From a checkpoint of a small sound classifier.
Training: adamw at rate 0.0012, 22800 steps, batches of 256, held-out accuracy 100%.
Data: 39062 training examples, 149.4 epochs.
Rows from block 9 of a small sound classifier, named by matrix and row number. Rows with one number belong to one neuron. Each number is 128 + 24 x the weight over its row's rms, rounded and kept within 0 to 255. All counts start at 0. After the name is the row's rms in percent of the matrix's.
After each neuron's rows are labels from the 100 clips, of 14848, where the neuron reaches its highest value: "lies over" is the class under the peak. Only what is clearly more common there than usual is listed. The data: synthesized solo parts of chorales (CocoChorales). In brackets: how many of the 100, against the usual share in percent.
# fc1: MLP up (model.blocks.9.mlp.fc1.weight, 1152x192), inputs 128-191
# fc2: MLP down (model.blocks.9.mlp.fc2.weight, 192x1152, transposed), outputs 128-191

fc1.678 102 [101 170 152  85 119 139 113 149  96 165 155 147 128 111 162  64  85 119  84 113 134 146 112 107 145 121  78 111 123 147 166 111 165 119 120 153 109 124 134  94 144 146 184 140 119 109 123 100 139 170 139 122 113 117 154 121 158 154 112 109 140 144 132 177]
fc2.678 096 [149 171 103 102  95 139 139  98 139 117  86 140 118 135 156 126 159 135 135 100 115 143 109 172 139 116 102 135 172  98 103  83  60 153 145 127  94 110  98 137  82 101 136 141 131 119  95 119  62  87 132 164 156 173 127 135 116 101 124 124 128  97 115 127]
lies over: B3 (27 vs 2.9)

fc1.725 087 [138 112 113 129  95 151 126 155 141 104 112 144 130 182 154 110 144 124 127 103 119 101 155 120 119 117 112 143 112 166 119 123 142 180 143 111 148  99 125 134  91 123 117 122 107 125 111 133 155 152 148 107 152 161  99  69 116 122 130 121 132 162 141 153]
fc2.725 081 [119 123 133 134 117 146 179 107 148 135  78 138 121 113 160 134  84 116 171 134 118  58 138 129 104 106 114 121  89 114 137 160 121 135 155 127 151 132 128 117  89 140 135 133 108 145 181 113 135 106 139 138 111  82  94 121 150 105 150 136 114 144 153  85]
lies over: D4 (38 vs 4.5)

fc1.286 077 [ 76 103 107  96 134 115  91 134  98 121 121 104 118 101 149  85 119 149  96 140 163  79 107 114 106 146 132 126 120 127 136 173 144  59 129 178  91 122 178 110 102 113 117 129 114 118 107 130 174 146 134 188 111 137 114 152 116 106 144 145 134 130  98 103]
fc2.286 059 [112 115  96 137 143  92 152 127 132 146 103 116 120 166 154 125 114 139  94 117  77 116 146 147 135  93 112 105 197 130  89 107  77 102 161 127 143 162 120 169 137 141 131 151 129 140 149 177 122 117 125 120 103 161 156 126 136 135  86 112 126 127 161 124]
lies over: E5 (26 vs 2.8)

fc1.659 091 [145 150  80 155  93 155 129 157 112 109 136 122 188 133 147  72 143 107 122 113 130 134 148  87 141 122  79 127 111 137 190 103 133 153 138 164 148 116 129 105 160 115 131 133 123 137 104 114 147 133 136 101  90 110 104 112 119 142  85 136 165 136 105 128]
fc2.659 086 [136 141  89 112 140 146 125 157 159 128 132 112 110 146 126 123 109 144 151 105 134 114 147 100 135 143 120 110 114 143 156 176 102  88 143  94 141 101 144 107 123 132 135 151 157 128  98 134 123 139 112 131 156  58 124 169 145 166  91 146 127 145 167 120]
lies over: A3 (39 vs 2.5)

fc1.31 096 [111 109 142  94  98 167 116 116 117 125  86 116 140 137 165 116 124 115 121 110 127 120 149 111 130 122 160 160 109 108 155  76 154 165  96 113 118 109 146 129  86 116 125  91 174 137  91 130 110 109 156  96  97 114 106 131 139 117 120 144 172 157 134 123]
fc2.31 089 [139 128 103 104 137 147 112 154 161  96 116 135 102 133 166 129 137 157 145 134 146 147  78 154 140 180 116 115 143  83 118 135 141  82 106 118 119 111 140 180  84 141 128 188 124 165 110 128  97 146 114 171 156 140 163 135 126 134  99 120 140 117 115 122]
lies over: silence (100 vs 12.5)

fc1.191 107 [127 162  79 135 118 160  95 103 118 122 142 115 174 106 136 107 137 123 125 132 140  94 138 123 144 151 127 131 123  68 158 137 139 104 112 122 142 110 120 121  93 188 126 112  88 113 124 153 116 154 100  94 139 129 149 115 146 162 162 133 161 114 131 131]
fc2.191 108 [119 157  89 162 120 116 165 142  91  92 124 113 186 105 172 172 142 123 114 138 122 109 126 158 127 117 117 113 105  80  98 134 138 106  63 126 138 152 154 147 118 186 119 141 106 142 139 120 141 102 137 172 132 132 135 133 149 104  77 135 177 126 106 125]
lies over: G5 (30 vs 2.4)

fc1.459 094 [106  89 124 155 111 141  94 154 152  95  95 148 129 135 159 105 146 126  79 120 135 157 121  98  63 172 102  98  94 137 117 127 142 162 103 173 154 137 160  96 159 133 142 118 171 147 111 126 151 116 148 109  91 133 137 121 126 129 134 151 167 130 129 163]
fc2.459 099 [109 153 124  84 144 134 105 115 140 126  93 126 105 182 114  92 163 133 104 124 139 131 115  87 118 153 132 118 130 107 142 136 149 102 153  99 101 114  92 131 133 108 108 195 131 115  67 123 137 140 131 116 157  81 123 156 129 110 111 136 131 108 150 144]
lies over: silence (99 vs 12.5)

fc1.163 119 [ 96  84 126 110 115 172 144 131 107 101 135 118  86 174 141 123 122 149 103 157 103 140 146 141 149 123  97 121 133 186 109 115 158 156 134 118 118 114 153 147  94 119  78 128 140 133 148 117 138 135 132 171 185 159 129  88 149 141 116 120  80  95 153 139]
fc2.163 168 [108 121 122 149 149 164 198 111 113 129 100 106 131  92 165 142  99 133 180 142  99  74 137 136 129 115 136 121  76 102 121 171 109 102 120 108 149 131 130 102  98 145 122 120  98 117 192 114 142 107 117 139 122  92  90 157 142 124 120 144 143 144 122 130]
lies over: G#4 (25 vs 3.4)

fc1.455 088 [119 108 132 106 120 194 136 148 100 102 159 143  87 187 170 108 137 130 132 144 142 130 184  87 131 152 156 122 129 149 145 126 127 165 116 119 157 131 140 104 126 155  65  91 106 160  96 134 138 149 154 119 149 146 147 140 142 115 107  94 140 150 140 129]
fc2.455 075 [147 139 100 138 164 121 170 124 156 127  89 151 114 160 144 148  86  99 205 161 131  96 128 132 112 134 125 110 100  94 136 135 135 127 141 129 109 157 126 127 131 147 146 185 107 147 172 133 114 137 132 128 151  42 116 152 157 157 135 120 150 112  81 156]
lies over: silence (100 vs 12.5)

fc1.339 102 [126 103 137 115 126 202 116 153 108 143 146 130 101 148 136 146  99 145  92 150 150 103 112 160 119 132 115 170 120 170 110 116 139 124 143 139 129 137 137 155  81 106  91  97 144 128 123 138 157  95 126 151 172 135 145  92 156 115 105 129  86 100 136 166]
fc2.339 118 [116 108 140 120 136 148 190 113 134 127  99 118 110 100 141 112  93 106 177 146 133 104 133 121 128 137 127 175  47 131 129 158  92 142 137 124 137 143 122  99 108 145 127 130 102 134 173  88 140 115 121 125  99 111  97 146 150 111 117 133 159 132 135 116]
lies over: E4 (29 vs 2.9)

fc1.172 088 [153 115 174 123 124 175 119 137 116 132 127 143 138 150 119  85 111 124 133 151 148 125 165  92 145 133  76 135 150 164 147 125 119 152 115 160 123  75 119 137  81 116 102 104 134 114 142 141 153 127 118 194 156 108 138 103 133 131  80  96 133 132 139 178]
fc2.172 093 [114 110 144 109 144  96 130 110 115 160 130 112 152 141 118 148 108  98 130 178 131 109  97 132 174 113 115 119 129 158 107 104 126 167 144 131 123 144 139 116 101 148 147  91 153  98 131 155 120 130 141 107 125 137 120  76 147 109 136 131 106 145 116 122]
lies over: E4 (32 vs 2.9)

fc1.488 087 [149 145 135 127 144  92 138 158 159 120 145 195 120 133 150 107 144 161 101 146 110 151 145 119 149 142 138 160 144 117 134 100 161 146 110 159 143  77 160 143 126 123 150 144 114 136 124 119 134 137 142 126 135 152 130 128 135 137 156 169 172 153 112 138]
fc2.488 092 [102  83 121  95 100 110 114 137 132 139  71 161 129 138  96 134 142 125 107 111 135 140 122 108 100 129 129 138 137 146 125 146  89 100 120  98 128  99 121 117 162  81  76 137 122  87  80 126 130 138 149  90 116 119 109  93 138 100 143 103 120 130 107 124]
lies over: D5 (27 vs 2.9)

fc1.605 143 [ 79 122 117 110  87 143 101 134 120 115 114 100 171 136 163 179 123 145 115 126 156 119 100 112  94 133 123 127  97 128 112 127 118 140 101 126 124  53 124 132 135 119 131 104 123 159 122 123 113 138 134 118 110 105 156 168 116 138 120  73 151 155 117 129]
fc2.605 163 [131 142 131 115 131 142 111 147 136  78 171  84 122 108 125 123 149 116 103 122 139 123 105 161 140 143  93  94 121  86 161 148 140 102 110 108 127 109 116 140 115  73 118 134 111 132 113 139  84  98 162 153 134 150 158 111 121 111 115 129 106 135  99 103]
lies over: silence (62 vs 12.5)

fc1.623 090 [116 136 121 101 132 148 155 131  98 157 139 118 101 137 136 124 109 118 150 138 148 140 141 163  91 117 110 137  97  95 111 171 104 133 113 130 112 136 153 140 152 138 107 113 156 166 100  77 162 138 122 165 128 130  95 136 155 115 110  86  91  73 168 121]
fc2.623 089 [127 173 127 156 142 123 115 129  49  75 148 116 128 161 111 109 154 138 118 116 117 109 150 102 102 144 149 175 123 126 123 150 141 136  94  96 150 133 129  85 110 121 119 130 112  83 104 147 151 118 141 133 116  92 122 141 152 119 114 150 108 158 107 122]
lies over: G#4 (33 vs 3.4)

fc1.525 123 [140  92 148 117 140 121 137 109 136 120 133 159 119 119 125 120 153 177 112 144 155 110 167 195 141 132  92 127 153 141 135 129 162 136 103 148 147 148 135 149 119 110  73 125 140 127 139  85 178 153 144 154 142  90 106 146 155 140 152 138 127 139 108 115]
fc2.525 125 [115 118 117 149 130 142 119 161  94 144  81 118 103 122 167 130 131 144 113 133 178 140 116 143 138 109 134 163  99 130 134  95  60 151 133  99 121 189 125 159 149 156 117 128 104 141 159 131 132 125 126 120 136 152 103 111 169 108 106  96 117 115 135 121]
lies over: B4 (31 vs 3.8)

fc1.653 092 [121  94 167 132 128 134 127 144 133 136 119 163 110  96 119 144 135  91 121 111 123 177 116  74 170 135 131 153  59 113 133 128 160 183 153 157 113 106 123 117  97 139 135 131 162 140 154 164 134 142 152 148 121 121 117 131 117 131 108 128 141 129 105 141]
fc2.653 091 [125 105 122  99 104 113 143 134 151 111  74 152 115 113 113  85 114 113 115 114 142 171 125 117 132  95 127 135 139 135 105  88  81 125 137  89 151 166 144 119 106 111 118 160 109 162 174  84 157 119 144 122 134 152 110 137 149  98 145 142 119 153 102 144]
lies over: B3 (27 vs 2.9)

fc1.344 088 [ 88 105 121 118  86 138 117 139 128  95 131  97 101 124 168 137 137 124 122 149 104 137 137 133 125 114 127 126 105 138  83 117 110 157 128 103 142 113 128 135  87 128 106 121 116 122 184 150 134  93 136 128 143 140 167 153 143 120 102 139 129 117 125 137]
fc2.344 094 [135 115 140 113 124 113 194  97 146 116  93 105 117 129 146 116 118 102 205 132  88  74 108 132 135 136 133 111  92 110 147 132 125 153 149 140 131 144 119 112 102 142 116 128 119 123 169 126 130 114 116 144 110  64  89 143 170 132 144 132 132 151 107 125]
lies over: C#4 (37 vs 3.7); G#4 (25 vs 3.4)

fc1.679 101 [146 110 119  85 151 140  83 106  89 126 144 120 156 146 124 139 105 163 109 151 164  65 172 148 151 111 100 143 170 129 155 122 177 145  86 130 119 115 153 131 128 152  80 114 132 131 128 118 203 182 128 118 138  69  85 136 144 118 138 153 125 161 121 122]
fc2.679 084 [118 129 141 189 129 147 119 153 107 150  78 111 139 163 152 123 135 141  97 132 148 133 141 134 123 120 139 138 127 137 134 129  56 139 137 112 143 151 115 136 133 158 128  94 117 137 159 135 130 119 139 115 122 176  90 130 196 105  84 125 145 149 140 150]
lies over: B4 (29 vs 3.8)

fc1.664 098 [134 118 146 152 129 104 129 100 131 131 115 121 113 139 122 129 126 103  90 108 134  83 147 125 111 132 121 137  51 116 153 105 141 114 116 137 143 153  89 121 145 154 173 130 139 167 127  92 132 114 115 120 141 122 123  98 100  99 112 105 142  88 106 133]
fc2.664 091 [140 129 143 124 119 125 161 102 151 140  93 142 130 101 128  88 119 122 100 103  97 173 141 122 134  97 136 112 139 114 132 121  82 125 104 142 114 132 142 129 118 139 148 136 135 161  99 130 126 107 100 132 130 136 112 159  73 112 135 148 107 142 136 126]
lies over: C4 (25 vs 3.1)

fc1.635 097 [ 98 120 135 128 113 132 161 141 146 135 152 114 115  92 152 130 119 152 127 136 134 126 140  65 144 106 126 124  99 158 136 121 178 131 119 159 139 130 129 125 149 153 115 106 138 108 139 118 125  92 183 100 109 145 130 110 136 165 122 114 122 108  97 156]
fc2.635 087 [127 139 130 127 121 146 121 153 164 114 105 144  97 106 128 129 151 133  99 117 125 153 132 144 100 146 167 132 156 104 131 114 110 112 135 126 140 114 147  96 109 114 132 155 123 126 140 147 103  93 149 157 129 191  93 155 107 124 161 148  99 173 144 104]
lies over: D4 (38 vs 4.5); silence (31 vs 12.5)

fc1.691 084 [123 131 131 116 127 114 143 127  99 158  98 159 112 116 154 119 110 159  96 147 122 140 178 123 137 121  97 138 121 109 114 134  94 152  91 121 159 121 155  98 133 150 103  83 149 112 153 150 135 113 121  92 137 161 163 119 109 111  91 121 140 129 106 116]
fc2.691 077 [134 124 123  96 139 164 146 139 159 134  97 125 116 155 154 141 117 131 167 163 173 145  57 174 122 174 156 120 143  90 149  90 177 129  97 148 104 141 130 166 131 125 133 158 143 177 131 143 132 137 140 156 150 150 151 128 130 112 141  99  91 134 141  99]
lies over: silence (100 vs 12.5)

fc1.430 106 [132 156 145  99 139 130  86 148 123 120 152 170 118 119 126 129 105 132 151 139  91  93 158 139 155 116 114 115 142 123 129 128  76  95 106 114 126 133 149  95 122 117 118 118 123 124  92 109 122 128 168 139 136 157 163 137 131 110 154 120 147 120 123 155]
fc2.430 096 [152 139 122 156 131 158 139  83 112 118 162 112 106 208 116 125 103 142 196 152  83 152 143 115 118 140 129 113 124 152 143  95 153 175 119 143 106 125 160 119 150 153 129 145 159 118 127 156 119 141 139 134 115 112 131 144 102 132 110 160 145 101 149 135]
lies over: F3 (25 vs 1)

fc1.438 113 [135 174 121 134 124  95 102 142 111 127 122 103 183  57 135 139 154 107 144 133 157 110 111  80 140 139 149 109 117  52 166 166 109 129  83 120 129 136  95 122 135 112 147  94  95 133 122 158 108 106 125  84  86 112 127 122 122 122 178 138 156 122 101 112]
fc2.438 135 [125 129  88 153 115 164 173 121 108 116 106 111 161  77 144 146 114 154 153 133 102 129 144 120 124 115 110 129  97  68  94 184 143 115  70 116 136 109 174  72 140 140 131  89 123 119 172 110 108 115 123 164 105 103 100 165 128 103  74 142 177 137 114 148]
lies over: G4 (25 vs 2.6)

fc1.586 098 [112 102 146 116  92 174 134 134 104  79 125 114  87 195 160 143  88 149 112 133 132 111 152 142 129 137 144 118 114 162 106 107 126 122 155 115 142  96 140 133 122 101  70 125 156 126 130 144 108 143 149 115 152 140 176 128 152 143 102 119  87 118 130 151]
fc2.586 119 [112 110 119 144 144 159 205 105 108 133  74 115 123 103 157 130  85 107 179 168 114  48 139 129 120 137 140 136  73 108 138 175 104 121 134 137 155 130 115  98  87 136 126 123 116 138 187 123 133 122 117 126 135 106 107 162 141 111 126 155 131 138 138 124]
lies over: G#4 (33 vs 3.4)

fc1.473 089 [131 184 154 131 145 124 148 154 140 118 114 185 122 156 131 112 127 174  90 138 141 144 123  86 125 138 134 132 148  93 160 158 168 121 140 140 142  44 123 127 121 136 118 137 107 141 139 123 147  96 130 109 138 119 124 121  99 136 102 105 144 130 118 111]
fc2.473 103 [157 139 133 133 112 131 125 122 137 119 129 167 126 124 104 146 136 141  97 121 123 141 130  91 121 123 106 102 153  97 127 134  97 147 126 116 118 109 127 111 136  87 125 135 137 135 182 143  95 156 136 127 139 146  95 132 171  91 139 161 105 125 117 106]
lies over: G5 (30 vs 2.4)

fc1.154 112 [122  87 110  71 171 131 114 108  77 130 159 151 109 105 135 116 109 121 120 138 102 105 153 142  93 143  80 134 152 175 156 117  86 124 125 114 111 142 113 142 133 130  99 122 124 162  99 120 126 177 178 151 101 114 125 125 126 126 123  89 126 163 167 188]
fc2.154 139 [141 126 119 136 173 163 134  72 132 120 166 123  96 160  83 128  36 133 171 156 132 135 147 105 116 136 122 154 102 120 136 121 142 163  93 141 134 120 145 141 156 151 174 130 122 111 140 130 127 116 128 130  93 106 150 158  63 116 137 124 143 100 108 154]
lies over: F3 (35 vs 1)

fc1.742 083 [130 133 125 112 111 137 128 103 118 135 162 110  87  93 113  82 141 148 115  97 142  89 125  94 118 170 102 178 101 139 180 140 132 174 143 172  94 132 120  94 149 134 114 130 153 122 162  91 127 155 153 139  83  92 125 101 158 147  91 141  77 132 111 130]
fc2.742 059 [141 155 121 114  97 126 175 137 136  79  88 100 134 162 147 125 156 140 137 128 114 150 126 161 162  92 126  98 153 127 108 114 119 129 164 135  85 100 136  91 107 148 116 142 114 126 134 132  97 123 121 165 133 101 103 117 175 118 101 136  91 144 168 129]
lies over: E5 (25 vs 2.8)

fc1.317 110 [107 110 146 105 133 129  94 131 106  96 157 153 114 130 119 101 160 142 149 172 153  94 161 143 137 153 111 133 140 184 104 150  92 115 119 103 127 134 133 144 132 150 116 106 110 159 115 110 128 119 187 100 124 108 102 128 111 123 160 123 160 167 134 156]
fc2.317 119 [126 141 131 155 153 165 155  78 124 140 160 128 119 172  84 135  50 138 163 167 145 136 124 102 120 148 113 146 118 112 136 130 137 154 107 135 127 105 148 131 145 158 168 124 135 116 125 129 133 129 137 140 103  90 151 144  80 116 125 155 140  94 109 129]
lies over: F3 (50 vs 1)

fc1.82 087 [108  83 147 140  97 134 130 128 111  92 132 132 114  77 153 136 146 145 120 129 128  91 165 146 135 105 156 131  87 128 152 150 107 121 142 150 132 121 147 141 171 150 112 123  82 108 119 103 140 124 144 137 115  87 145 131 133 112 110 136 156 144 121 164]
fc2.82 066 [115 127 175 138 137 115 131 156 140 115 146  95 136 135 169 155 101 128 140 134 135  90 134 136  98 128 134 141  79 185 139 119 127  77 135 145 110 159  73  94 119 155 130  92 127 125 123  95 118 147 126 133 102 146 159 123 141 169 162 128 140 128 143 163]
lies over: C#4 (34 vs 3.7); D4 (28 vs 4.5)

fc1.255 100 [120 138 142 115 119 116 123 128 121 131 131 156 134 122  93 114 133 174  83 149 150 106 129 156 137 118  97 102 145 114 126 152 175 131 123 135 153  83 139 121 143 126 107 116 112 117 150 132 169 134 116 118 110  92 118 164 164 131 125 140 143 154 108 165]
fc2.255 107 [130 126 133 107 138 162 125 141 133 149  81 101 109 136 119 140 117 132 115 153 168 143 104 147 139 134 135 159 103 144 132 112  75 133 109  99 121 168 121 144 130 118 110 121 115 158 174 123 147 133 131 130 126 169 107 128 191 105 108 102 111 127  99 100]
lies over: B4 (27 vs 3.8)

fc1.509 104 [119 110 119 114 111 170  96 125 103  98 141 152 106  99 129 125 129 119 116 141 111 113 140 143 107 127  87 163 112 162 142 133 106 155 130 134 117 122 151 113 117 115  95 118 136 139 118 121 140 134 184 119 142 125 139 125 130 130 142  79 171 159 125 150]
fc2.509 108 [134 127 136 163 170 153 121 110 132 128 142 127 112 206 104 109  64 145 174 162 123 138 110 118 125 155 116 130  92 150 175 100 155 155 129 138 116 136 137 146 157 136 143 135 145 110 118 139 141 122 132 108 130  82 159 140  98 135 124 121 137 101 118 155]
lies over: F3 (52 vs 1)

fc1.316 114 [111 119 150 143 156 138 106 117 111 135  92  90 138 139 125 101 141 148 131 125  62  90 102 127 181 140 103 123 124 157 113 133  72 163 118 104 116 159 152 111  78 123 130 101 162 118 130 108 146 159 157 118 135 143 137 131 151 130 138 106 141 124 121 114]
fc2.316 121 [105 131 152 159 150 135 131 124  91 138 143  93 128 150 114 171 134 110 107 151 143  85 102  96 161 107  90 100 100 146 153 146 160 174 103 137 160 125  92 144 105 132 123  81 150 114 111 173 129 135 130 119 148 133 137 103 115 120 153 119 110 125 112 138]
lies over: A3 (31 vs 2.5)

fc1.15 110 [147 120 115 128 128 176 113 104 104 139 179 121 184 132 130 155 133 102 155 129 123 127  92 137 127 129 102 137 116 109 144 117 115 101 134 157 159 104 114 138 137 148 100 128  55 104 108 129 142 141 136 147 131 142 136  66 143 132 123 135 121 100 100 120]
fc2.15 114 [120 135 156 132 106  85 132 160  85 103 104 128 133 136 122 106 136 120 166 105 131 138 111 141 111 120 104 125 141 108  88 118 135 131 149 148 135 149  99 149 126 169 128 157  86 126 101 119 119 105 159 140 133 106 137 104 125 122 148 100 125 142 148 112]
lies over: G5 (26 vs 2.4); F5 (25 vs 2.9)

fc1.634 117 [140  98 113 106 143 170 109 152  81 108 128 174 105 100 136 124 119 129 120 160 130 101 125 123 125 125  98 146 138 178 131 134  94 126 145 104 115  91 151 128 147 138  91 107 137 122 112 115 147 150 199 124 106 132 132 120 150 143 156 111 165 162  98 141]
fc2.634 130 [140 127 117 132 154 160 125 116 144 126 172 110 120 168 105 109  57 123 165 145 117 150 111 111 122 154 146 127 136 131 132 106 132 164 116 135 115 120 132 163 145 143 152 169 134 132 138 134 123 130 117 139 133 107 149 138  83 139 134 132 127 100 122 125]
lies over: F3 (32 vs 1)

fc1.292 100 [129 148 189 153 111 125 117 119 151 122 144 188 124 104 140 107 115  98 111 147 169 144 123 105 129 175  98 158  67 145 104 101 162 160 113 114 116 141 127 142 157 118 156 149 117  98 149 145 146 149 168 153 117 120  97 138 168 136 159 155 150 145 133 116]
fc2.292 105 [120 126 129  99  94 119 154 103 130 121  77 171 111 118 131 123 132 125  94 153 134 146 133 143 135 109 124 154 144 151 111 125 105 156 141 120 103 134 129 127 105 110  96 135 112 147 160 114 129 133 150 126 132 147 100 118 161  87 102 101 130 145 117 114]
lies over: C4 (28 vs 3.1)

fc1.86 093 [111 131 152 124  86 123 140 127 138  89 149 131  95 162 153 125 133 156 134 140  85 121 155  99 128 163 106 113 160 145 121 150  84 123 110 107 131 126 124 142 125  90 142 117 176 177  99  88 146 113 175 117 102 162 121 129 118 125  88 130 122 145 101 158]
fc2.86 091 [125 131 131 154 121 142 129 114  99 165 108 154 134  98 120 126  94 108 171 104 141 106 107 153 131 132  99 154 118 204 150 107 164  98 120 135 139 114  88 116 106 155 129 112 157 117 144  97 128 129 141 169 135  89 130 108  79 190 132 192 137 124 126 118]
lies over: G4 (26 vs 2.6)

fc1.420 100 [108  97 134 112 100 171 149 166 114  91 114 110 118 168 168 135  95 151  93 114 156 131 134 141  92 115 117 121  97 182 104 116 160 142 142 152 163  88 166 115 117 111 108 104 124 139 103 138 122 115 136 108 147 149 193 120 157  99  84  89  99  94 114 151]
fc2.420 114 [114 114 133 125 131 139 203 104 125 160  68 124 129 101 145 133  65 108 181 141  94  80 125 134 127 113 136 147  72 118 123 174  89 155 130 128 137 129 106  91  72 119 121  89 114 167 154 104 127  96 111 143 114 114 112 155 120 115 133 150 149 146 126 160]
lies over: G#4 (26 vs 3.4)

fc1.566 087 [146 115 117  83 118 137 114 146 134 153 133 110 125 168 145 139  95 124 122 170 186 136 172 126 123 135  93 136 120 159 109 117 109  87 146 149 132 140 120 130 116 135 125  80  57 140 115 140 115 122 130 116 119  88 109 151 129 117 155 151 170 157 143 137]
fc2.566 073 [156 141 103 100 112  87 147 130 152 122 145 107 155 135 138 130 147 121 123 134 143  74 145 164 119 122 141 107 118 135 143 131 123 131 130 151 128 145 138 109 176 140 140  92 151 103  58 155 105 142 141 132 105 131 105  98 155 162 133  24 117 123 116 159]
lies over: F3 (32 vs 1)

fc1.702 087 [ 80 123 126 116  81 166 145 134 121 145  95  90 136 129 124 117 146 141 117 140 109 144 136 127 127 132  88 145 138 124 126 135  89 157 140 114 120 117 133 104  79 115 158 105 184 116 142 117 128 153 137 126 129 102 136 104 120 140 119 137  94 103 116 125]
fc2.702 074 [134 135 145 132 134 126 125 108 104 165 148 120 134 130 122 178 126 122 112 172 139 110 108 101 162 117 125 131 118 143 117 131 174 190  88 173 120 132 151 112 122 133 141  86 180 119 136 185 161  97 117 147 155  87 113 108 145 112 152 139 146 136 110 111]
lies over: A3 (39 vs 2.5)

fc1.108 137 [136 119 127  94 126 151 115 138 125 136 112 119 133 128 114  96 151 163 132 143 159 101 132 171 149 120 110 174 139 119 148  97 204 137 102 118 130 150 129 138 113 137  81 123 123 150 155 114 182 134 164 114 125  81 111 124 156 145 129 147 151 156 121 110]
fc2.108 166 [132 147 113 143 131 147 113 141 143 133  98  87 112 142 153 125 132 132 109 130 186 147 125 162 120 129 139 175 101 133 137 109  52 130 119 102 117 160 113 159 142 127 140 137 120 143 152 139 162 114 126 131 147 168 116 119 177 123 114  75 131 122 114 120]
lies over: B4 (26 vs 3.8)

fc1.200 108 [ 93 117 159 102 113 183 111 134 118 138 110 113 158 135 163 150 146 141 105 115 155 108 129 156 120 133 139 129 135 113 154  98 136 158 106 141 141  97 164 122 106 176 111 130  83 135 160 104 132 112 110  70 158 110 152 128 119 121 116 108 148 106 105 136]
fc2.200 112 [135 160 110 151 133  97 118 141 119 122 147 122 124 153 168 133 128 121 126 145 107 139 100 112 129 105 175 125 145 118 103  96 164 106 121 135 100 180  92 159 121 142 130 157 109 152 174 119 128 119  97 170 132 116 162 133 139 129 165 134 154 139  84 106]
lies over: silence (31 vs 12.5)

fc1.521 106 [101 115 135  96 139 141  93 124 102 134 142 147 124 117 147 112 141 130 109 131 106 124 127 125 110 166  59 150 133 167 106 131  83 128 124 127 124 105 128 117 138 180 121 109 111 106 104 132 155 152 179 125 135 111 121 135 106 154 101  94 160 144  96 171]
fc2.521 096 [127 112 106 117 136 141 123 109 135 138 153 122 107 162 127 129  48 124 173 144 151 162 112 140 160 150 147 120  90 138 145  87 149 131 119 141 133 132 142 170 145 166 151 167 139 125 130 132 129 131 119 134 136  96 150 141  84 122 132 122 134  88 109 119]
lies over: A3 (34 vs 2.5); F3 (28 vs 1)

fc1.49 118 [155 126 125 112 136 149 110 162  99 107 137 101 132 133 119 130 128 151 141 126 141 123 134 163 138 157 100 176 139 125 174 110 183 149 125 136 122 120 130 163  96 160  78 101 116 127 190 142 171 158 147 123 156  96 123 124 158 133 133 173 170 160 120 129]
fc2.49 138 [122 145 113 141 127 103 109 145 106 126  94  90 119 132 145 114 125 117  99 147 174 121 125 142 127 113 145 154 113 138 128  98  72 149 130 111 133 189 116 176 131 141 134  99 110 133 155 121 152 114 153 116 132 149 131 120 186 115 134  57 157 128 110 121]
lies over: B4 (30 vs 3.8)

fc1.63 092 [110 132 140 131 112 132 119 132 122 142 122 149 154 130 125 106 121  98  85 130  90 131 153 124 137 134 113 148 112 128 182 128 163 164 144 136 145 135 107 122 150 110 129  90 102 116 100 116 146  99 151 142  91 112 129 111 151 136 106 186 164 134 133 164]
fc2.63 091 [170 131 111 129 150 144 141 175 172 127 119 111 116 142 146 110  96 117 188  99 158 138 181 144 134 141 125 131  93 132 126 188  91  78 142 111 155 148 116 140 126 139 117 122 143 120 100 147  83 158 124 161 142 103 141 161 124 170 111 122 146 119 171 123]
lies over: A3 (48 vs 2.5)

fc1.662 092 [135  81 135  88 137 170  97 132 116 126 148 174  95  97 134  86 108 131 146 128 122 119 126 141 126 149  70 146 132 171 130 133 101 132 123 128 112 145 164 136 135 147 125 119 131 157 117 117 151 128 140 123 141 151 112 166  99 134 130  64 146 164 116 123]
fc2.662 089 [164 136 103 134 156 131 147 121 129 119 160 122  93 165  69 122  47 143 198 141 139 112 121 115 124 142 111 146  89 136 162 121 156 141 135 157 111 103 119 155 142 124 139 123 127 123 129 130  96 138 129 131 124 103 150 141  73 151 128 132 133  95 113 126]
lies over: F3 (27 vs 1)

fc1.279 087 [151 119 150  77 114 152 128 117 105 119 128 120 101 140 150 122 117 172  85 172 129 119 120 158 144 171 129 131 163 178 114  97 163 144 113 101 145 101 125 107  86 125  69 106 134 141 130 107 137 127 140 127 150  72 131 131 120 150 103 125 102  97 107 104]
fc2.279 092 [152 134 149 124 134 136 164 122 141 147  83  95 120  98 158 124 107  82 167 149 142  80 120 106 137 141 134 177  35  98 148 167  66 118 145 114 130 133 125 100 111 129 120 137  93 135 131 103 138 127 135 140 113 131 118 147 143 122 136 107 132 122 130 104]
lies over: B4 (39 vs 3.8)